From a checkpoint of a small sound classifier: log mel input, activation gelu_tanh.
Rows from block 4, named by matrix and row number. Each number is 500 + 40 x the weight over the matrix's rms, rounded and kept within 0 to 999. All counts start at 0. Numbers have three digits each.
# fc2: squeeze-excite expand (model.blocks.4.se.fc2.weight, 192x12), inputs 0-11
fc2.41:501506532517534552531509490550434520
fc2.42:552462506534477559495447535517511435
fc2.43:504485505554551492505545496485495553
fc2.44:509437524488500491494554499524487490
fc2.45:477488550505478510470579467502487535
fc2.46:430443563480404580468472465552467445
fc2.47:484492534523524477461449473538453461
fc2.48:562510461477535551433527447473508510
fc2.49:474463434476472490528457505504480484
fc2.50:444523510432470553462574548504514514
fc2.51:537458505440497496524452483486480441
fc2.52:469498484490467545481523471446476503
fc2.53:505429459482483496547413496456584393
fc2.54:463483431469534532466460477434456445
fc2.55:536541484531505493564518492545473525
fc2.56:486535504529461624541529481471542534
fc2.57:504453485476530486501476547486531424
fc2.58:478478564532544466487494545535456518
fc2.59:546519485502533469471551498492547546
fc2.60:432551486539532513447566477445514565
fc2.61:512545518504536546518459543574449486
fc2.62:514517398453516478460514477509497532
fc2.63:504531494505513399465538515494574588
fc2.64:517502493449499470530533467571573536
fc2.65:469546466491470459536515436496502552
fc2.66:475518505564468523493516482510498517
fc2.67:468525531551570492517458438526510482
fc2.68:511508563486512538493490498450483504
fc2.69:509470554482513429426456477531500496
fc2.70:503524406478476502476527456599431513
fc2.71:553476530506507519478447533473568503
fc2.72:542490584552487521483504466526508441
fc2.73:436545480538512508585517492494459552
fc2.74:514470487483524536559479507556500454
fc2.75:535522499503502523502482536511454491
fc2.76:503454478497491549467504505487528502
fc2.77:546485503515497507572458498583454470
fc2.78:449540458486484474521568506511509555
fc2.79:511505512490497562454478484479485501
fc2.80:528589501500538535509543458562477583
fc2.81:491424524447438545504482472456453487
fc2.82:428499587512423536518516484511460450
fc2.83:508508479452496456465504477540508538
fc2.84:531422498514462505469492479486444464
fc2.85:535454550528531525497464474491524475
fc2.86:464558472563495572461523539564457550
fc2.87:468526520520486504485550461536502550
fc2.88:474462505448468460469524506443478491
fc2.89:425471495534517452552507408433458454
fc2.90:581478472426496528507486473572518485
fc2.91:458549477551504508571564543489550556
fc2.92:531539480565500602500499442523491525
fc2.93:498490479487518520487510528490407477
fc2.94:478437438486451537506476536547542450
fc2.95:543426509501501501472431501483537457
fc2.96:495445485468487530530469492505447445
fc2.97:538480490459490511501482493497489489
fc2.98:471493460489467499555500510522511528
fc2.99:482537568479483411488512522533502517
fc2.100:535501481454533451517521453498513531
fc2.101:492450496512520529463479457516475472
fc2.102:521483546486507477502529520495561497
fc2.103:448447522451529495476474499497502470
fc2.104:544469467490592460490459504516439527
fc2.105:461548468530473497494538522554472584
fc2.106:523460499544499527535436521575465437
fc2.107:481541476443551450498530540484573539
fc2.108:519439472471501511454504549563501436
fc2.109:505531500542505527466538517471551540
fc2.110:477457494527476517505509488525524495
fc2.111:574482573469547498450496477455498517
fc2.112:468465540464547500517477456497430471
fc2.113:437535469544502448525471450428525502
fc2.114:501455545547540549495462533480539456
fc2.115:528522479515533457514489500493491512
fc2.116:540409513496467586477481512485504463
fc2.117:491509489527499549493501524535507453
fc2.118:478550453467511417497507545429578551
fc2.119:480452557489505482511492495497582488
fc2.120:516509532509587503523523448488449488
fc2.121:542550497511447550590462502434533528
fc2.122:415557490450502516453553497522477524
fc2.123:549505508455485455511481505449537478
fc2.124:556492547477565471547504523530464495
fc2.125:500574502501492505500498565529467516
fc2.126:495466491466483482492433511543438489
fc2.127:550491520523506544505495560455470463
fc2.128:495479472537543520487445487504575455
fc2.129:548532559484492481465495499422446549
fc2.130:482454496496496532507418501521509429
fc2.131:468469479507564458493470448539529494
fc2.132:492466441515455462501520483535515500
fc2.133:486494509509517550569476505449544491
fc2.134:572490527462485479560473519511452473
fc2.135:478453473496548517532455509415457477
fc2.136:492554515524444548516575537469470523
fc2.137:557503511482511473534515518493521507
fc2.138:537437508413553500428506450485531502
fc2.139:549498556506498525547505584503501468
fc2.140:520500510483470515476574624453467528
fc2.141:501507504520469580448531468493442500
fc2.142:498579492456503463499552580541466575
fc2.143:461439528473454542536503504453468416
fc2.144:484515557476473540459512538552459458
fc2.145:510374508567536582532378475413499365
fc2.146:499475480547479538483430472511459417
fc2.147:469491524562550533476483471538546535
fc2.148:432551493483535485531533547528489555
fc2.149:486493540583487571520540395445516530
fc2.150:509476497421390464516453551440452493
fc2.151:476534535507510560523499508458528506
fc2.152:534443530478503454512462532508470479
fc2.153:464493562530514509513442498500588440
fc2.154:392501480503496479544503527508543496
fc2.155:486566510551540628482556514490537502
fc2.156:479469495510476487525472526486474473
fc2.157:484419512448480467486445463533462442
fc2.158:545453504486499533508566528533485477
fc2.159:527439524499449546496463525505480467
fc2.160:493477468522473511488526470469409471
fc2.161:529465482524458587534479452506525428
fc2.162:525515527520487501504482501463489504
fc2.163:570586509468497457538488441486526562
fc2.164:525628517626512674545663504478523627
fc2.165:519455507498519534512451467537536403
fc2.166:460468513473554498509498489523530512
fc2.167:515498498441537451518493531496533517
fc2.168:480469444513490496495547484466505533
fc2.169:524549487496460523468588497463530577
fc2.170:598437415535468554484495477568493461
fc2.171:581514502486501483602487454478531498
fc2.172:440423532478498427596433450450466439
fc2.173:523434508558423572494406498497511447
fc2.174:525481523529475531507480519500479514
fc2.175:524582512641469592518569467532446584
fc2.176:483454510462525434480396411558506443
fc2.177:488477446469512506445480457499502521
fc2.178:509478546479487462504472509476543547
fc2.179:515443498513471575520372498546482369
fc2.180:508428471454507465517442494563484473
fc2.181:534437435450405482545489487482553491