From a checkpoint of a small sound classifier: 2.93M parameters, trained on synthesized solo parts of chorales (CocoChorales).
Rows from block 8 of a small sound classifier, named by matrix and row number. Rows with one number belong to one channel. Each number is 500 + 50 x the weight over its row's rms, rounded and kept within 0 to 999. All counts start at 0. Numbers have three digits each.
After each channel's rows are labels from the 100 clips, of 14848, where the channel reaches its highest value: "peak on" is the class under the peak; "strongest on" is what is common among them. Only what is clearly more common there than usual is listed. The data: synthesized solo parts of chorales (CocoChorales).
# convs0: expand pointwise conv (model.blocks.8.convs.0.weight, 384x96x1x1), inputs 0-95
# convs1: depthwise 3x3 conv (model.blocks.8.convs.1.weight, 384x1x3x3), a 3x3 kernel
# convs2: project pointwise conv (model.blocks.8.convs.2.weight, 96x384x1x1, transposed), outputs 0-95

convs0.99:567538561550417608470505485537521475454456526425481531508476469497434517525562520491404501388521557493434550558482505450460551370469528501488470497476492509454469618518500483571477543515505578427519481489563399438546560495519540577461609482523494416520603554514489499486439427510552479452
convs1.99:506421438537495477423445459
convs2.99:436414563464443489545529547591534519492484453571453494471427412500544496390462590590423559553534507509521478514512494484553505473438480442549420491531518483455503557507426489506465544500453601467558495409545467440570537436561531466523582558512530515518594476569519558480446456505537407425
peak on: silence
strongest on: horn; bassoon; note F4

convs0.194:460462559563498548463507412483525520627539468506490506558562579483482462538511504425538460517465507409589434557504487430429460461515477517464517518530454402553448607580632502465491547457497491541485395486480560510466525505483393491535510437458590519536483494466566475554472494510401554466
convs1.194:449427476440470476526584535
convs2.194:540491480550466498515539462476584487475491466604438561599492491490553425514493513566440492471545455606534500549540458434483468500463500519613497523595522489501561474484399500434419500495516526479558502447477479547557578438508456517580452542521412448580515566412450437491418430487401487550
peak on: F4
strongest on: clarinet; note F4; note G4; note E4

convs0.114:486499500498487532529470525501559572490496522599492621541453552443497602483501525468425433484417443524592498452479521542520549526540539526527429474484548490396475460414491516535450442527493443549512434476536446494472534537436482558499443487493377489469599494642513607535542492596468500484
convs1.114:422437468435473551546543507
convs2.114:553510405465499551533568478508491509388489558474498512582486536447503472526497512478511439358473444436533468629470518537586489594542577499538513506603433529574449462424542501458508501533439532524483455482523528485501505502486451535567440518519461448577512533449444416458395486442494548411
peak on: D#4
strongest on: note D#4; trombone; viola

convs0.284:516489482548510616415493433442449487569485583466484430543403486485557444542517550524527483496458480639566559486513506502494517483545530597532527493501475370494432517489523531523540522476447472449516567510451585504472549375494540454563462608501554543542570567524559472507553476483421523498
convs1.284:433476457553497567438474439
convs2.284:539426463623434452483611533476552523457438494483480537537565503511493510400464528485564468447597422436455458515481510404554534504462457550512442475441519534494512481548503479546490417508502516420509530591461467462488552582390369496494389532466461545552492498525517551498515486508472505598
peak on: F#4
strongest on: clarinet; note F#4; note F4; note G#4

convs0.357:469496449496509609447524422485492482403473564542507460519474572556421415386492542503513523554461469611528512519495524465487457493456446490428433542561519388486473587550529488554502501468478410474441503508452516514553456404507470483527513662545417424529567495473442485506510487501492547463
convs1.357:545569506442472492417433493
convs2.357:492519531457490551477484466455459485523428546524515547440415496439463543551444473407556449527479573446559448513518467619435394444542556483538466540546540533422512534450391453460535526547478531487467493539512516434516503609413449483422480533489480417546572522530417538537474532482550380469
peak on: F#4
strongest on: viola; note F#4; note E4; note D4

convs0.217:385457425519512592507563532450444580546479540478481518459464519492404561476392502443499526513540444552575453520518479481464406505503477443478481515487544490562447448557543528440456481510427384488527535563510497550447513487397491514529507559551444469513451473418431475534427514615411501567
convs1.217:450528443562596534488491459
convs2.217:462591441491528520488478580493460454430545627512548503595531486499537480487585443472411448477536478454528533405523427519526625513482554567444500453484438577491455534504566518425469509459459587425529487430606544490518450447519544524495495446496483585490477480562490494401530522564532497443
peak on: A3
strongest on: note A3; double bass; note A#3

convs0.255:516525541436580394498492380508550517552437510433560558512521552552530523463540501528445529461470534403490509424495570467472493420419503504476476496479509420430501515487539458420526364480435464428541611469477413489407455538511505520442472467585432441451528471500498555500479518542522569459
convs1.255:426412452497560497551526499
convs2.255:448479412501500421474474453577459428493482456442501459475580432548502444520420485563523537571422457525473499494466481514518491554531470461584528492462535439479464444421635500541509654565495479605452452482526584504541502534471519538459488538494479415512426559535502427473571510552564490442
peak on: D#4
strongest on: note D#4; bassoon; note D4; note C4

convs0.305:535442540483544392520530429461532551476523542424555584495533472481459592465480505444533491426527477533497503562468470455452535484443508502431534478594419485528365554504564561559551483460415540392496574509421491450421496493491482559553504518516573380506519522471461522556563534578480486454
convs1.305:451469577483460559463448562
convs2.305:562457590542608481492537425445516580442460506432524601456484499397473580511405466431545380435483513527529442529514555466478533401458565463440430574507430513514495557556535502511536562501460455454547562422471473490569437543498502502473516477518496452504450531550533483591462531532511494429
peak on: A3
strongest on: note A3; double bass

convs0.179:529519545555500367456495485432515468529469594475601510537487520492482566338568555538522428406441534396560464547510410602430556443489479512474534520526507550505572492517564528426531479497520558497483441471575510530470452512574540531482471423570525525494468468462485440510500566511514493452
convs1.179:594505508469474509600520537
convs2.179:513443536572467450528518476469527561528421417538461447522437508528511423493446487585505440467476571545455478560520620453486392493516487522566514575533590507434638443503581438539496495480524440475421565511426439490479538562477442557524555543494428424477514559441544473553478505463515539519
peak on: F4
strongest on: note F4; trombone; note E4; horn

convs0.258:559489451422486458438540500496531503421409482493511481563429532485449525416508456456519500406464553515478511488431516480462400405514503535558485536509535591437569508484443553465499477462512527428492516395427484506572550494384575528456476559582477496420584545508508504407438596529503447478
convs1.258:506538480415415439546518489
convs2.258:462508463493542522467542542518513579453444559539502501528478519458562466435478475566473455557512560522564540551438534573466427508425582568540454514551456494476566482442525492403550518560439494442457466443469448450481473499445481499418549526564388483507620568558560446390466477523582448422
peak on: silence; D#4
strongest on: trombone; note D#4; note F4; note G4

convs0.159:637512482542490530449512502410482588488583544496555529456560496443513541477562574541535559401509487541496562524499454509508635542495585563456507510498533520486561444516475454503517457468502533428538539449563439455518491448483551524502582398541589479488534445425415476495592474456415483462
convs1.159:514510551420432419458512491
convs2.159:459503437510610607484508541458491523466511446512570452515462462551514404506480567557631523511498515547552557496415504506495488504579484504479458469579583417477535400420536498613501397529472485515520448577453471484516540501594433431459527464495429470539494472485508528531415504440542534445
peak on: A3
strongest on: bassoon; note A3; note D4; note D3

convs0.225:466459524525583474485485433458538516465498443482494465469514499534458515431458546457571537455514385558551467430440587485531561505563525469438521487568480421504435523486549547519520450404482450388549592502527497465512442410413497504464538567465525434546483545473404479571611481581575522484
convs1.225:496481565436432416516519537
convs2.225:543481421564466459508491451445548469485516508434460467528481498504518553516495489400557466465455443427605442438436534564629533444447548548445591458488491462513547448509571510543504499526490546433609438523471518517555420546501461457440379516497578472533460447490513602543522559510533440551
peak on: D#4; E4
strongest on: cello; note D#4; note E4; note C#4

convs0.301:555589540519538471405664514500461510462437568467493556491462498522525544459536553468540493446479506530446453483463494455439419471559589495461457560495481383532435593460476469509580410488434456476521543468485498448535472488529420538438501516555555434582564462457535487476476552580535457436
convs1.301:432432446505534510464437439
convs2.301:517466553506478531472427416420513575459517540568476524527501426547513479505467496417549487483426567471625555495452503440452550529473527453446516586528418372560496543567452499515486531511616513558424544474469552493530470500501520384517473557504575432563467443530444563442436538480512470530
peak on: D#4
strongest on: bassoon; note D#4; note D4; viola

convs0.289:426458490490494438527518481555485404439512435477517594553570384436552444545499527465519483594425501524446419502525552486501475461519494507478567512518608531480473550504493447578626480362539466591547487447471473402532414543439507490496528557500509531536568455481506537506512499545573470486
convs1.289:563529553461413470456468458
convs2.289:474527447484512456537562469528421451433378559433535534550499488403553543520466458397614455505519514437483435499466559505524576400503532540394494529533509524552550497497585488510561530487579504501508484516479484499550414547455461476446464491548501396467509483504407500510492612584576526471
peak on: F#4
strongest on: trombone; note F#4; note E4; note A4

convs0.328:403579460494510564621587462516468495517448505561533496524455515504523571433508507466432500562478490521556481528499501455520471510496594482491539592479474539565486481569500496518488556515462424542508616555537363582501487479412509520542599606460461485542464488587453587456517513556465515433
convs1.328:453452492574580567497539496
convs2.328:605591545523492531479482568457423565446614506501496468507521567492465513549528412515513521485475444543586557503411464603446543515502504532437523505501427495492508491557524486400505488474469576512526436384442504473560410501479539483476455460561535585521437509509549518393496535530577409449
peak on: A3
strongest on: note A3; cello; note A#3

convs0.13:534517566442601527515399465476429457571541549345588513480445421507502475511589512484478456470422578445463489560552573452460492501506450531561517452526424411483455487497535494601453458458498617502498566473518473554417562537475471550494475494448506485541430540523484523486515546521444555521
convs1.13:535517548475535561560488404
convs2.13:583484412476501544535408569523510513434502485489456461455477471552482438534431545548577625448451495547582508568453518545478482517509464456585457457507559452452493411401451449492490432596457492498559392532535576498532510428543502446476461466560577543549490489503528529558425488494565442458
peak on: A3
strongest on: note A3; bassoon

convs0.183:496529511453571518579546536486441461555503529515536490500457429417438488485524491519567516499527503533482508583548531562520487585498549486455589502467498438430432507536469483527472490419514496499510523432484494637617484486432482511546553521533575494413479569437461420519489543406389446365
convs1.183:580559551467477476452446449
convs2.183:556490480468467587495529478489508533396461525469566472539574517429493542524557529467572434547462449420534396517430514546565532574460452556421562444462432490546471510571519524445442461520501535533483435448458513487503411509480513485486385479436525556452447479456491446448459635572530425457
peak on: A3
strongest on: trombone; note A3; note G5

convs0.105:481494441462518510434560503431457499491476601460503528625439425588518507525494446533442431522392512632503434358466590453423536461506490550457525432480495472396463564471396511556512495511477546472571538494514519411486475499508477493490469429508530491558468524529507497443528531537473530445
convs1.105:429469427475475453523569549
convs2.105:498395572411556486455454623497463454527553560521509423392530513559535474476528529514460402602448587503444528436502433507542393579498517450560465442486504487491524554387498535464454568577513514435474498494566448493484400466470524538460551489504503493475491547525502438473537517423513453490
peak on: F4
strongest on: trumpet; cello; note C5

convs0.178:544434442410542491452556534456548494529491611502581474511491472507483474515496564491450589493589626448507502586517456476503633495497460443631578463436499486518491540459464492516444551499487497531531628573503511487512465458436464491515455495373531529460531539495530478578582484521514475523
convs1.178:410524561523470535555480437
convs2.178:493396489595482523455451530462479454479554492509451528545586490482535531455499426441459511467487429572546557502447561568513528449494595503439558549446486475453502482492517538438496588407470535407577454498518521511595486559510496426504474545535549530621442363569475459557531549555499500464
peak on: A3
strongest on: tuba; note A3

convs0.315:566620520452537511525501419532552499450505500441578566503504624445462444567501446502468450473617561406499515550503560523412460477518509525545446453426485509568551458555510593488497506487494451552512517488416469431498502492536442563531555515422449507480525457411551500471415602455449478509
convs1.315:576529551510481485560586540
convs2.315:563510468534514541557460559600466502541466543497528442516576408502441443528473472570448537546483565545546556417449508601501448592444494447539465416492514515462513430497481514473585490587434449540494572480512520510440423541459481556505601523458422497397526440539528441431550522524445523431
peak on: F#4; F4
strongest on: violin; note F#4; note G4; note G#4

convs0.209:414510465500469495454453615459439486514466527545482479570479501480514515410515461481512473421619557549525512511495486587506506463558414438505533515456528553550477461473432632479459576518553501490530437476459420539534602522449532526584565547535449528428500485589558573466506613553491506517
convs1.209:429536517402547534528481457
convs2.209:483457514522429533531531543537495484528565545472540569475489531498443533469462494569462538518583547591466506530492491552490486449458463469541496514478485522450409651577463540524526516511503578486609515438578449544467402435523467434433554468492411542468550597566559501603550403548496474480
peak on: F4; D#4
strongest on: trombone; note F4; note D#4

convs0.316:461558465534577496593484525459610448522480502500535459458484487448456600427431536427541555513469470383577471532430557545509532561551423516528475539446434521522468452509563484508482520473519570510476552507444499601480540585513430463473408440465428442572438438450524495491576568488476562503
convs1.316:467471520435491495566597547
convs2.316:490421565554459502556431569466516479561494527530465500494500529535482495410442481470545497521528486397497452547541524458470546471591451454415448516456603432549479496576490529554488460438525619505563444511490546517553560514603502417530490442460533612517497364510419557556460471516523475480
peak on: D#4
strongest on: viola; note D#4; note F4