config.yaml
train_examples: 39062
noise_aug: 0.01
hop_length: 320
input: "log_mel"
targets: ["instrument"]
norm: "rmsnorm"
norm_position: "pre"
hidden_act: "gelu_tanh"
qk_norm: false
parallel_block: true
label_smoothing: 0.2
learning_rate: 0.0014
beta1: 0.9
eps: 1e-08
gradient_noise: 0.1
Rows from block 7 of a small sound classifier, named by matrix and row number. Rows with one number belong to one channel. Each number is 500 + 25 x the weight over its row's rms, rounded and kept within 0 to 999. All counts start at 0. Numbers have three digits each.
Before each channel's rows are labels from the 100 clips, of 14848, where the channel reaches its highest value: "strongest on" is what is common among them; "lies over" is the class under the peak. Only what is clearly more common there than usual is listed. The data: synthesized solo parts of chorales (CocoChorales). In brackets: how many of the 100.
# convs0: expand pointwise conv (model.blocks.7.convs.0.weight, 384x96x1x1), inputs 0-95
# convs1: depthwise 3x3 conv (model.blocks.7.convs.1.weight, 384x1x3x3), a 3x3 kernel
# convs2: project pointwise conv (model.blocks.7.convs.2.weight, 96x384x1x1, transposed), outputs 0-95

strongest on: clarinet (69); note F#4 (56); bassoon (31)
lies over: F#4 (55)
convs0.251:526492542529509513562484512452469516507484516497513529486473508532517505514505524509497535494472544488519468489542488517491502518491505503522481462469483525441540499450484491488521476455530507510510504490521552469455514526482508544470506489484502477504501522498453535507495499543487524537
convs1.251:501497508522538519467473462
convs2.251:553507494529493473509511511477535535478505486487465512521453475479525481494489499486493507480528468491524488484493480485554454498491532494503506497559527517539497531474518501472459514545486481490511490529561517501523527486526492502538502526524485467542464519491492515563485468478486478496

strongest on: clarinet (96); note C4 (80); note F4 (31); note D4 (31)
lies over: C4 (75)
convs0.321:474470486535502492510454477481530552528512504483469472475526543524520511471497520507527504495511495508520492507491468513521518524486521507514485469433495509513510474521497461507486496502525519491477503516497475515471501508505568501485469495489519543542491556554498530458497457522452493525
convs1.321:490477466501540511491465472
convs2.321:504488502527485514534497520473524509504448509491485496522453497484525462481518489505486480462531474480503514540491512472547489501532462506511451496491529552492477500516494460520469455483451538520459482508473498514508529450509476487530476512507482525483486480502472540527462525468511537490

strongest on: trombone (38); note G#4 (33); horn (26)
lies over: G#4 (31)
convs0.214:512485497525489541491495520485535541456498491431509527477536501477480476510475507496546440483505506515514475539488477533488518482514513510466479473512482516466518490461483478472500477458496480532478504489487494535510506486524511504457507467543516506508508474483432519453494527494498463487
convs1.214:508518525545540521498506522
convs2.214:469542518484497508519470547535502489482522499521485470513494493546501512498560487490498489478470494532513490478471500512505550539483467495492497480510509515503527528505473488515477510528508540495508470486510458520558475476513482537495498452501473473490458501493488564460506509518568516511

strongest on: note A4 (98); oboe (95); note B4 (42)
lies over: A4 (98)
convs0.213:515509484504513457483499509478509489495504518496532515469485479481539472523564500527541499493500531480490529513493488532472470542499508498506488510492529471497508460476498490465507445476516521496543490410530492481499443516504542486467486499518515516479518515494496480491535511526449485527
convs1.213:542533538490471505514488498
convs2.213:523464538477488500483523530475501522510495457523498528468471509540503503493452520510476494529509500519473528538459506483513448488513497463453489523504516448512493500517527518503549494498534498483499480495492480495509551507542539457527515516491541539529484460510487520491441501480512488501

strongest on: trombone (58); note G#4 (54); note A3 (39); instrument: bassoon (38)
lies over: G#4 (46); A3 (38)
convs0.253:494509505501468515499499470478526487477465523450539537495502555522494485482498538504481493508500503486465521442490485498496540468536523535474511518499534531534460484485528497512486504512512506514489529492457504458490482442465512515497493474499499538463517485450524511471539474503543494469
convs1.253:541521531513498509462492471
convs2.253:490514489482521507497462494478490477486475534492505481510469527511504502488512493502476539520506498475487479514467498530499492479507498526517483433483512486523498474517563513483475488559490500460481454501508501509503461504500458499454446494483484452492495452457485516451474562478512508476

strongest on: note C#4 (59); bassoon (46); saxophone (44)
lies over: C#4 (55)
convs0.346:488508510509479528489521459537516497494488495501547501512485483430513497505535527512501425509508467489515539497513503523474477485503512533514461536458495480551502492523504514477474510510471508493480474473501546479510457470525523445514462486534489528494539498504537512493483483498453499498
convs1.346:491476486499516524526546534
convs2.346:446444506487494521495474504513490474483469473504517541493527462478532543535472464493469520542508498481501484506492514455504498514457535528545474490460460516546468541501513496510493524477507492501458506535504526500484510493495523487471516526467521508511508474522532525493546527531525506493

strongest on: note A4 (46); violin (40); note E4 (27); note B4 (27)
lies over: A4 (42)
convs0.358:512496508512449488494482511485503491483502498461480540487528515556481511481480511472520501469510488491491504476452489534495477513517497497470442500505510486466524501490527579492490462506521548526533489501480503487498559516496487510522502475490487498533461486448496495501449555503500471531
convs1.358:482481473477504508527537538
convs2.358:498482467492518515475517538504469514460487504538501503498502507498510487505526558473464478491474519533498493481489477483481473508570513504519457512492483508510520494505497544493460522490510528501490496497534501454480499506486570510498521535517515543486531518533502444448450471485524523508

strongest on: trombone (46); note E4 (38); note F4 (38); note D#4 (38)
lies over: F4 (25)
convs0.24:500497502475485475484496521504532468538501500482460512503510522549495494493513507495482521462485484508462499480497472502489471531485482514546481500494515475527464525514513550480489483546466553492537515502474518430511502488533446518544481482483496475490484461491529508543488505472536489546
convs1.24:498518504544529530535513485
convs2.24:488506498468518498504497525529493514493508514496559497537527512477523480460518468488519507499506554441499508479481463519501535474542530482446501479487504504483536499501509478502518537477490515494480518464499471515506479479501508516488490445546497471453477517525515446472511524507520517437

strongest on: note A4 (36); viola (36); flute (33); note F#4 (29)
lies over: A4 (32)
convs0.15:499459512502474502529488484487514478504526492462508509469532533517493574485507517458494523484507489521536426496493529508488511473500481502518510494481516539489498513553491492469490489463534497507467509465514537493493491507512530515487522487507506479549526547521489532495503544497489548561
convs1.15:527533521494480457498479525
convs2.15:493504468511503541470480488494462478547486500510505487506526484459494490545509481461535486502501531455534464488511551516518493529499522480502515499539491487491506502499515472471516530540565490521521493522554496475461504534436509497472510479537502491466489484486526472491528509474462482512

strongest on: note C#4 (50); bassoon (43); note F#4 (32)
lies over: C#4 (40); F#4 (29)
convs0.338:493523496501458516505522461541480516488492453475489504503496469474465493475500525500500459486541489510527500503484472508523459518533501541509516530478452472488518478521549518506509518514489488507527475471518498490486455450524524465516504482513512555529471481474532452494462493439496497493
convs1.338:493476504528504507536526546
convs2.338:481498462478513518527444503521472468500489476483525530491529468468525541484515500537469526502538521523493518510510518508511486528481575514538504483489526519522461501496481476485504492489453462527514516538531548510487552457507552483463525493513492512463496497497526490495518510497500498481

strongest on: trombone (64); note G#4 (50); note G4 (38); note F4 (37)
lies over: G#4 (37); G4 (29)
convs0.350:512492524494488481529543501466485504540534528486503544510520516510464487488491486492517513517528492511539502482471491548503522536483482514525477435487473502482515544519487489518485546475557445500515488494482452525515494481500479521523490545501468491473470519527492515547451490520522512502
convs1.350:479456465489490504523519530
convs2.350:463510474547522497508524492449488467530532520508480494499457527521503518486484466473470511490541493487484500516510501473552508446489542489491556491519493526511491542523520517496475555469517545485508513520516491511529488556514505478490491488476531476532480474531500531523539484518497490507

strongest on: tuba (65); note D4 (50)
lies over: D4 (46)
convs0.39:569537454508524529515505500533519490486480515467508453494487474500545486530495463494511505509521536491540537546501461478496507493496522549456513529557507485495485515484500533481537459511496504498478530543499492490496490480511518472507473555460524486476509488501483509491498504464507500533
convs1.39:518517509513518487458464465
convs2.39:505519527483515490476495470487510544463504522508487502508511515554534479474519519473481518510454516509508521464507495506500496478500493521478513543528462518451544497502495464484541531465508512504513542466545468517491515499510552527533491500514517544505489449511483497478474448487487535458

strongest on: note B4 (58); flute (55); note A4 (34); note C5 (31)
lies over: B4 (33)
convs0.100:505513521507518553446515474536527556529471518524467473494511506457502458531513510525477507512497515519550509479509495490491520450508509528534544514500528524498542538529489516523485518485467528509527489478494491535498531509541505470485533512503495535470532516502465497518477496448496487491
convs1.100:489477492464463505540524504
convs2.100:500471498467461490528473515462523486531513499532484499523471511447476498509500486506523476542487518496502498519527523468532489487534487514535508489491519486558514489481470484515512479473517483507482513511494544488547485442536479509509496481500536539487487482459537571495487542474518521468

strongest on: note G4 (65); viola (54); violin (39); note F#4 (37)
lies over: G4 (51)
convs0.160:485467483492469502487495521501471519435476548522524491536499454506479537484510506564511520507497479501485488509508527504493512508464517504463518504515518468494510501483501535461515544501511508484503538545532479497527512518464508473492481500497480480468510517505478474461542561544456530520
convs1.160:522565514512516500485494489
convs2.160:490486464501499517517531507515498504500485496503505496494481527463513494490475503544441507485575492533472508510499495499475485470473500525497497523549468522517461529455521499498484490546461519480518465498539514499505494448517511471464532501498469518501561532509525475516514446520509518477

strongest on: trombone (72); note E4 (52); note F#4 (37); note F4 (31)
lies over: E4 (33)
convs0.17:448473524473498503523482502509535506451501486499508486524510513479479485492516504486532517504487497527496496481494543537451453455493506513499496498453513495494530497476437501531487476471483526479463484538493552546488506527492517510507501476479434476497543524488491527472452524523511514498
convs1.17:496463462518491486519475535
convs2.17:522493467493486509494482507512485498490462511483473495539471535553495457526448493485526500488499524509501512470452538513534492480471533468501523456506534469500519466500491481519544514512508528454470485514477492491531508497484522483508437523499476511519486480465478531456499494479562491489

strongest on: clarinet (97); note D4 (47); note D#4 (46); note F4 (39)
lies over: D#4 (27)
convs0.244:459484461495493532502536448481541505502490502509499535564508516551487529524469483499449506499488490552508492505498522483507455466506460506498468530479502506526459508556491494508503511521493483503502496513487514469455471473516453495524478509509497482534487491519542534537518505470486524493
convs1.244:533528501480489474479459480
convs2.244:498478531493538518499484496487473496502495486531503464490497489507479480515480477510540422516493521464496479513487493493474475506526489476515500531485516511518488496509537544524499518530540460488463520542491438468506482556490490518468513469472476509500465549506497493480457551470526503519

strongest on: note C#4 (44); tuba (39); note D4 (36); saxophone (29)
lies over: C#4 (27)
convs0.7:477503511508528528532488499523527538523479501499506453515469518496521513486497501453496536516454506484529518542477484452473486500499554519513508528463546516510485509542510481482475485482469485476463514528513515519444481501459527527497492501477536526491519556528529522461485501529517521502
convs1.7:491474486478477496551518526
convs2.7:519477497470504516496469504501504510493460524470483504503523541504522530472483504498527512485494505517470518554505471502494462466513505535495507551475485468522448484489513496450487531506503506465487483524476503518458480484455524489457467523487555525530501453477488489440490490483533488536

strongest on: note G4 (72); note A4 (45); viola (44); note F4 (33)
lies over: G4 (65); A4 (32)
convs0.44:487530515539511514553498515499455486499534496500512468457519511507470499465536509470519511519513501496509496532509467501485500520478474501503501481451485521446506513548515532468503476506519532508493553500509468519460448524468490496512521521455487499506459534494491505479475545467525508552
convs1.44:479471472502484498507535545
convs2.44:499493513525501454575517520504503504525495495512479483490485510497487493437494487498510456480500487491498462471491496537533473463530483469527489495535478480526531510490502490479534497550503502449517476494524526553528500463534489494495464512520540503566490480518491516484471470499536506479

strongest on: trombone (68); note C4 (41); note G#4 (26)
lies over: C4 (28)
convs0.261:513493523541503496524524554502461480571494570470486513471504526495462523490511518497496501495486488526488507511506499551507519517502470507527514514454475540529546544503498509511528534470510475521496512516522479555487473502464505503529538498507494508491495523462470513481500537500530464497
convs1.261:470451459502496513517493510
convs2.261:542477507527502484525542477504494522477505521519512517529512536490500528468510519489480489450498513520493501492499451498498516426529531506477523542493468512504487509475496520483480514483508508448489515506485506494535519487501497532465456501509547534515509573549488490462475482475508506545

strongest on: clarinet (53); note C5 (38); note C#5 (34); note A#4 (28)
lies over: C#5 (26)
convs0.241:475495477478501476466478450503493561454525455507499513504520528503490507496526507513493497502467494518556520501478498511530507508532518484505516460517534512536454433505505550485499478510510525495513504511508487498535488460481536480520459514453485508490483496479492524456530489526441500490
convs1.241:537553525498499494513520483
convs2.241:463496518538501496502493489490540475505527438501482543484494468498521538474456491481473509510511524461473512510515496466553458467502481492497504470490495544510515490522526500518457497461500567487526469459526531532524515491537495478522490488500513469506520471475497550518530510484512501512

strongest on: note G4 (62); trombone (47); note F4 (45); viola (34)
lies over: G4 (44)
convs0.79:483496523477513479467502506492496535468513475502511492500513474480450506521520508492527500494569535488515483512518480488481485503536466532519466476510500481479551491475470553543462500479520477482559508469453522491497491461505493501508547506456478534472504496510514490536486505557497492482
convs1.79:472517502533470496457524503
convs2.79:486496519507514519528543527518498515532518485529486539499481506460484562508541483493483501483493481522481477498498508526489505496475475507461445467450512528484490539528469523544494448521477521484539497475474501533499481486493457508525509485476447508494495521506507527554510517516468483463

strongest on: note G4 (74); trombone (62); note F4 (32)
lies over: G4 (69)
convs0.127:481510496455508446483537497520487486453520496541498498556564469499451478497528501514518475519523531493489514518496497533484502480489483492525461527471492500520512506503470525517527499488520478469567504457485487535537517495478517521492501495513521506456476465504524479509508545502517528462
convs1.127:466487492456472487534493514
convs2.127:523496491469498487548501514523488498526494545490499477497481525512517457527490445515533501530480518467525481480489508579492533488486479489500460481489505502482507471481496501495501490540501458493501453464496483514518470512456521519465464484496525479495521536532529520470473548499534456478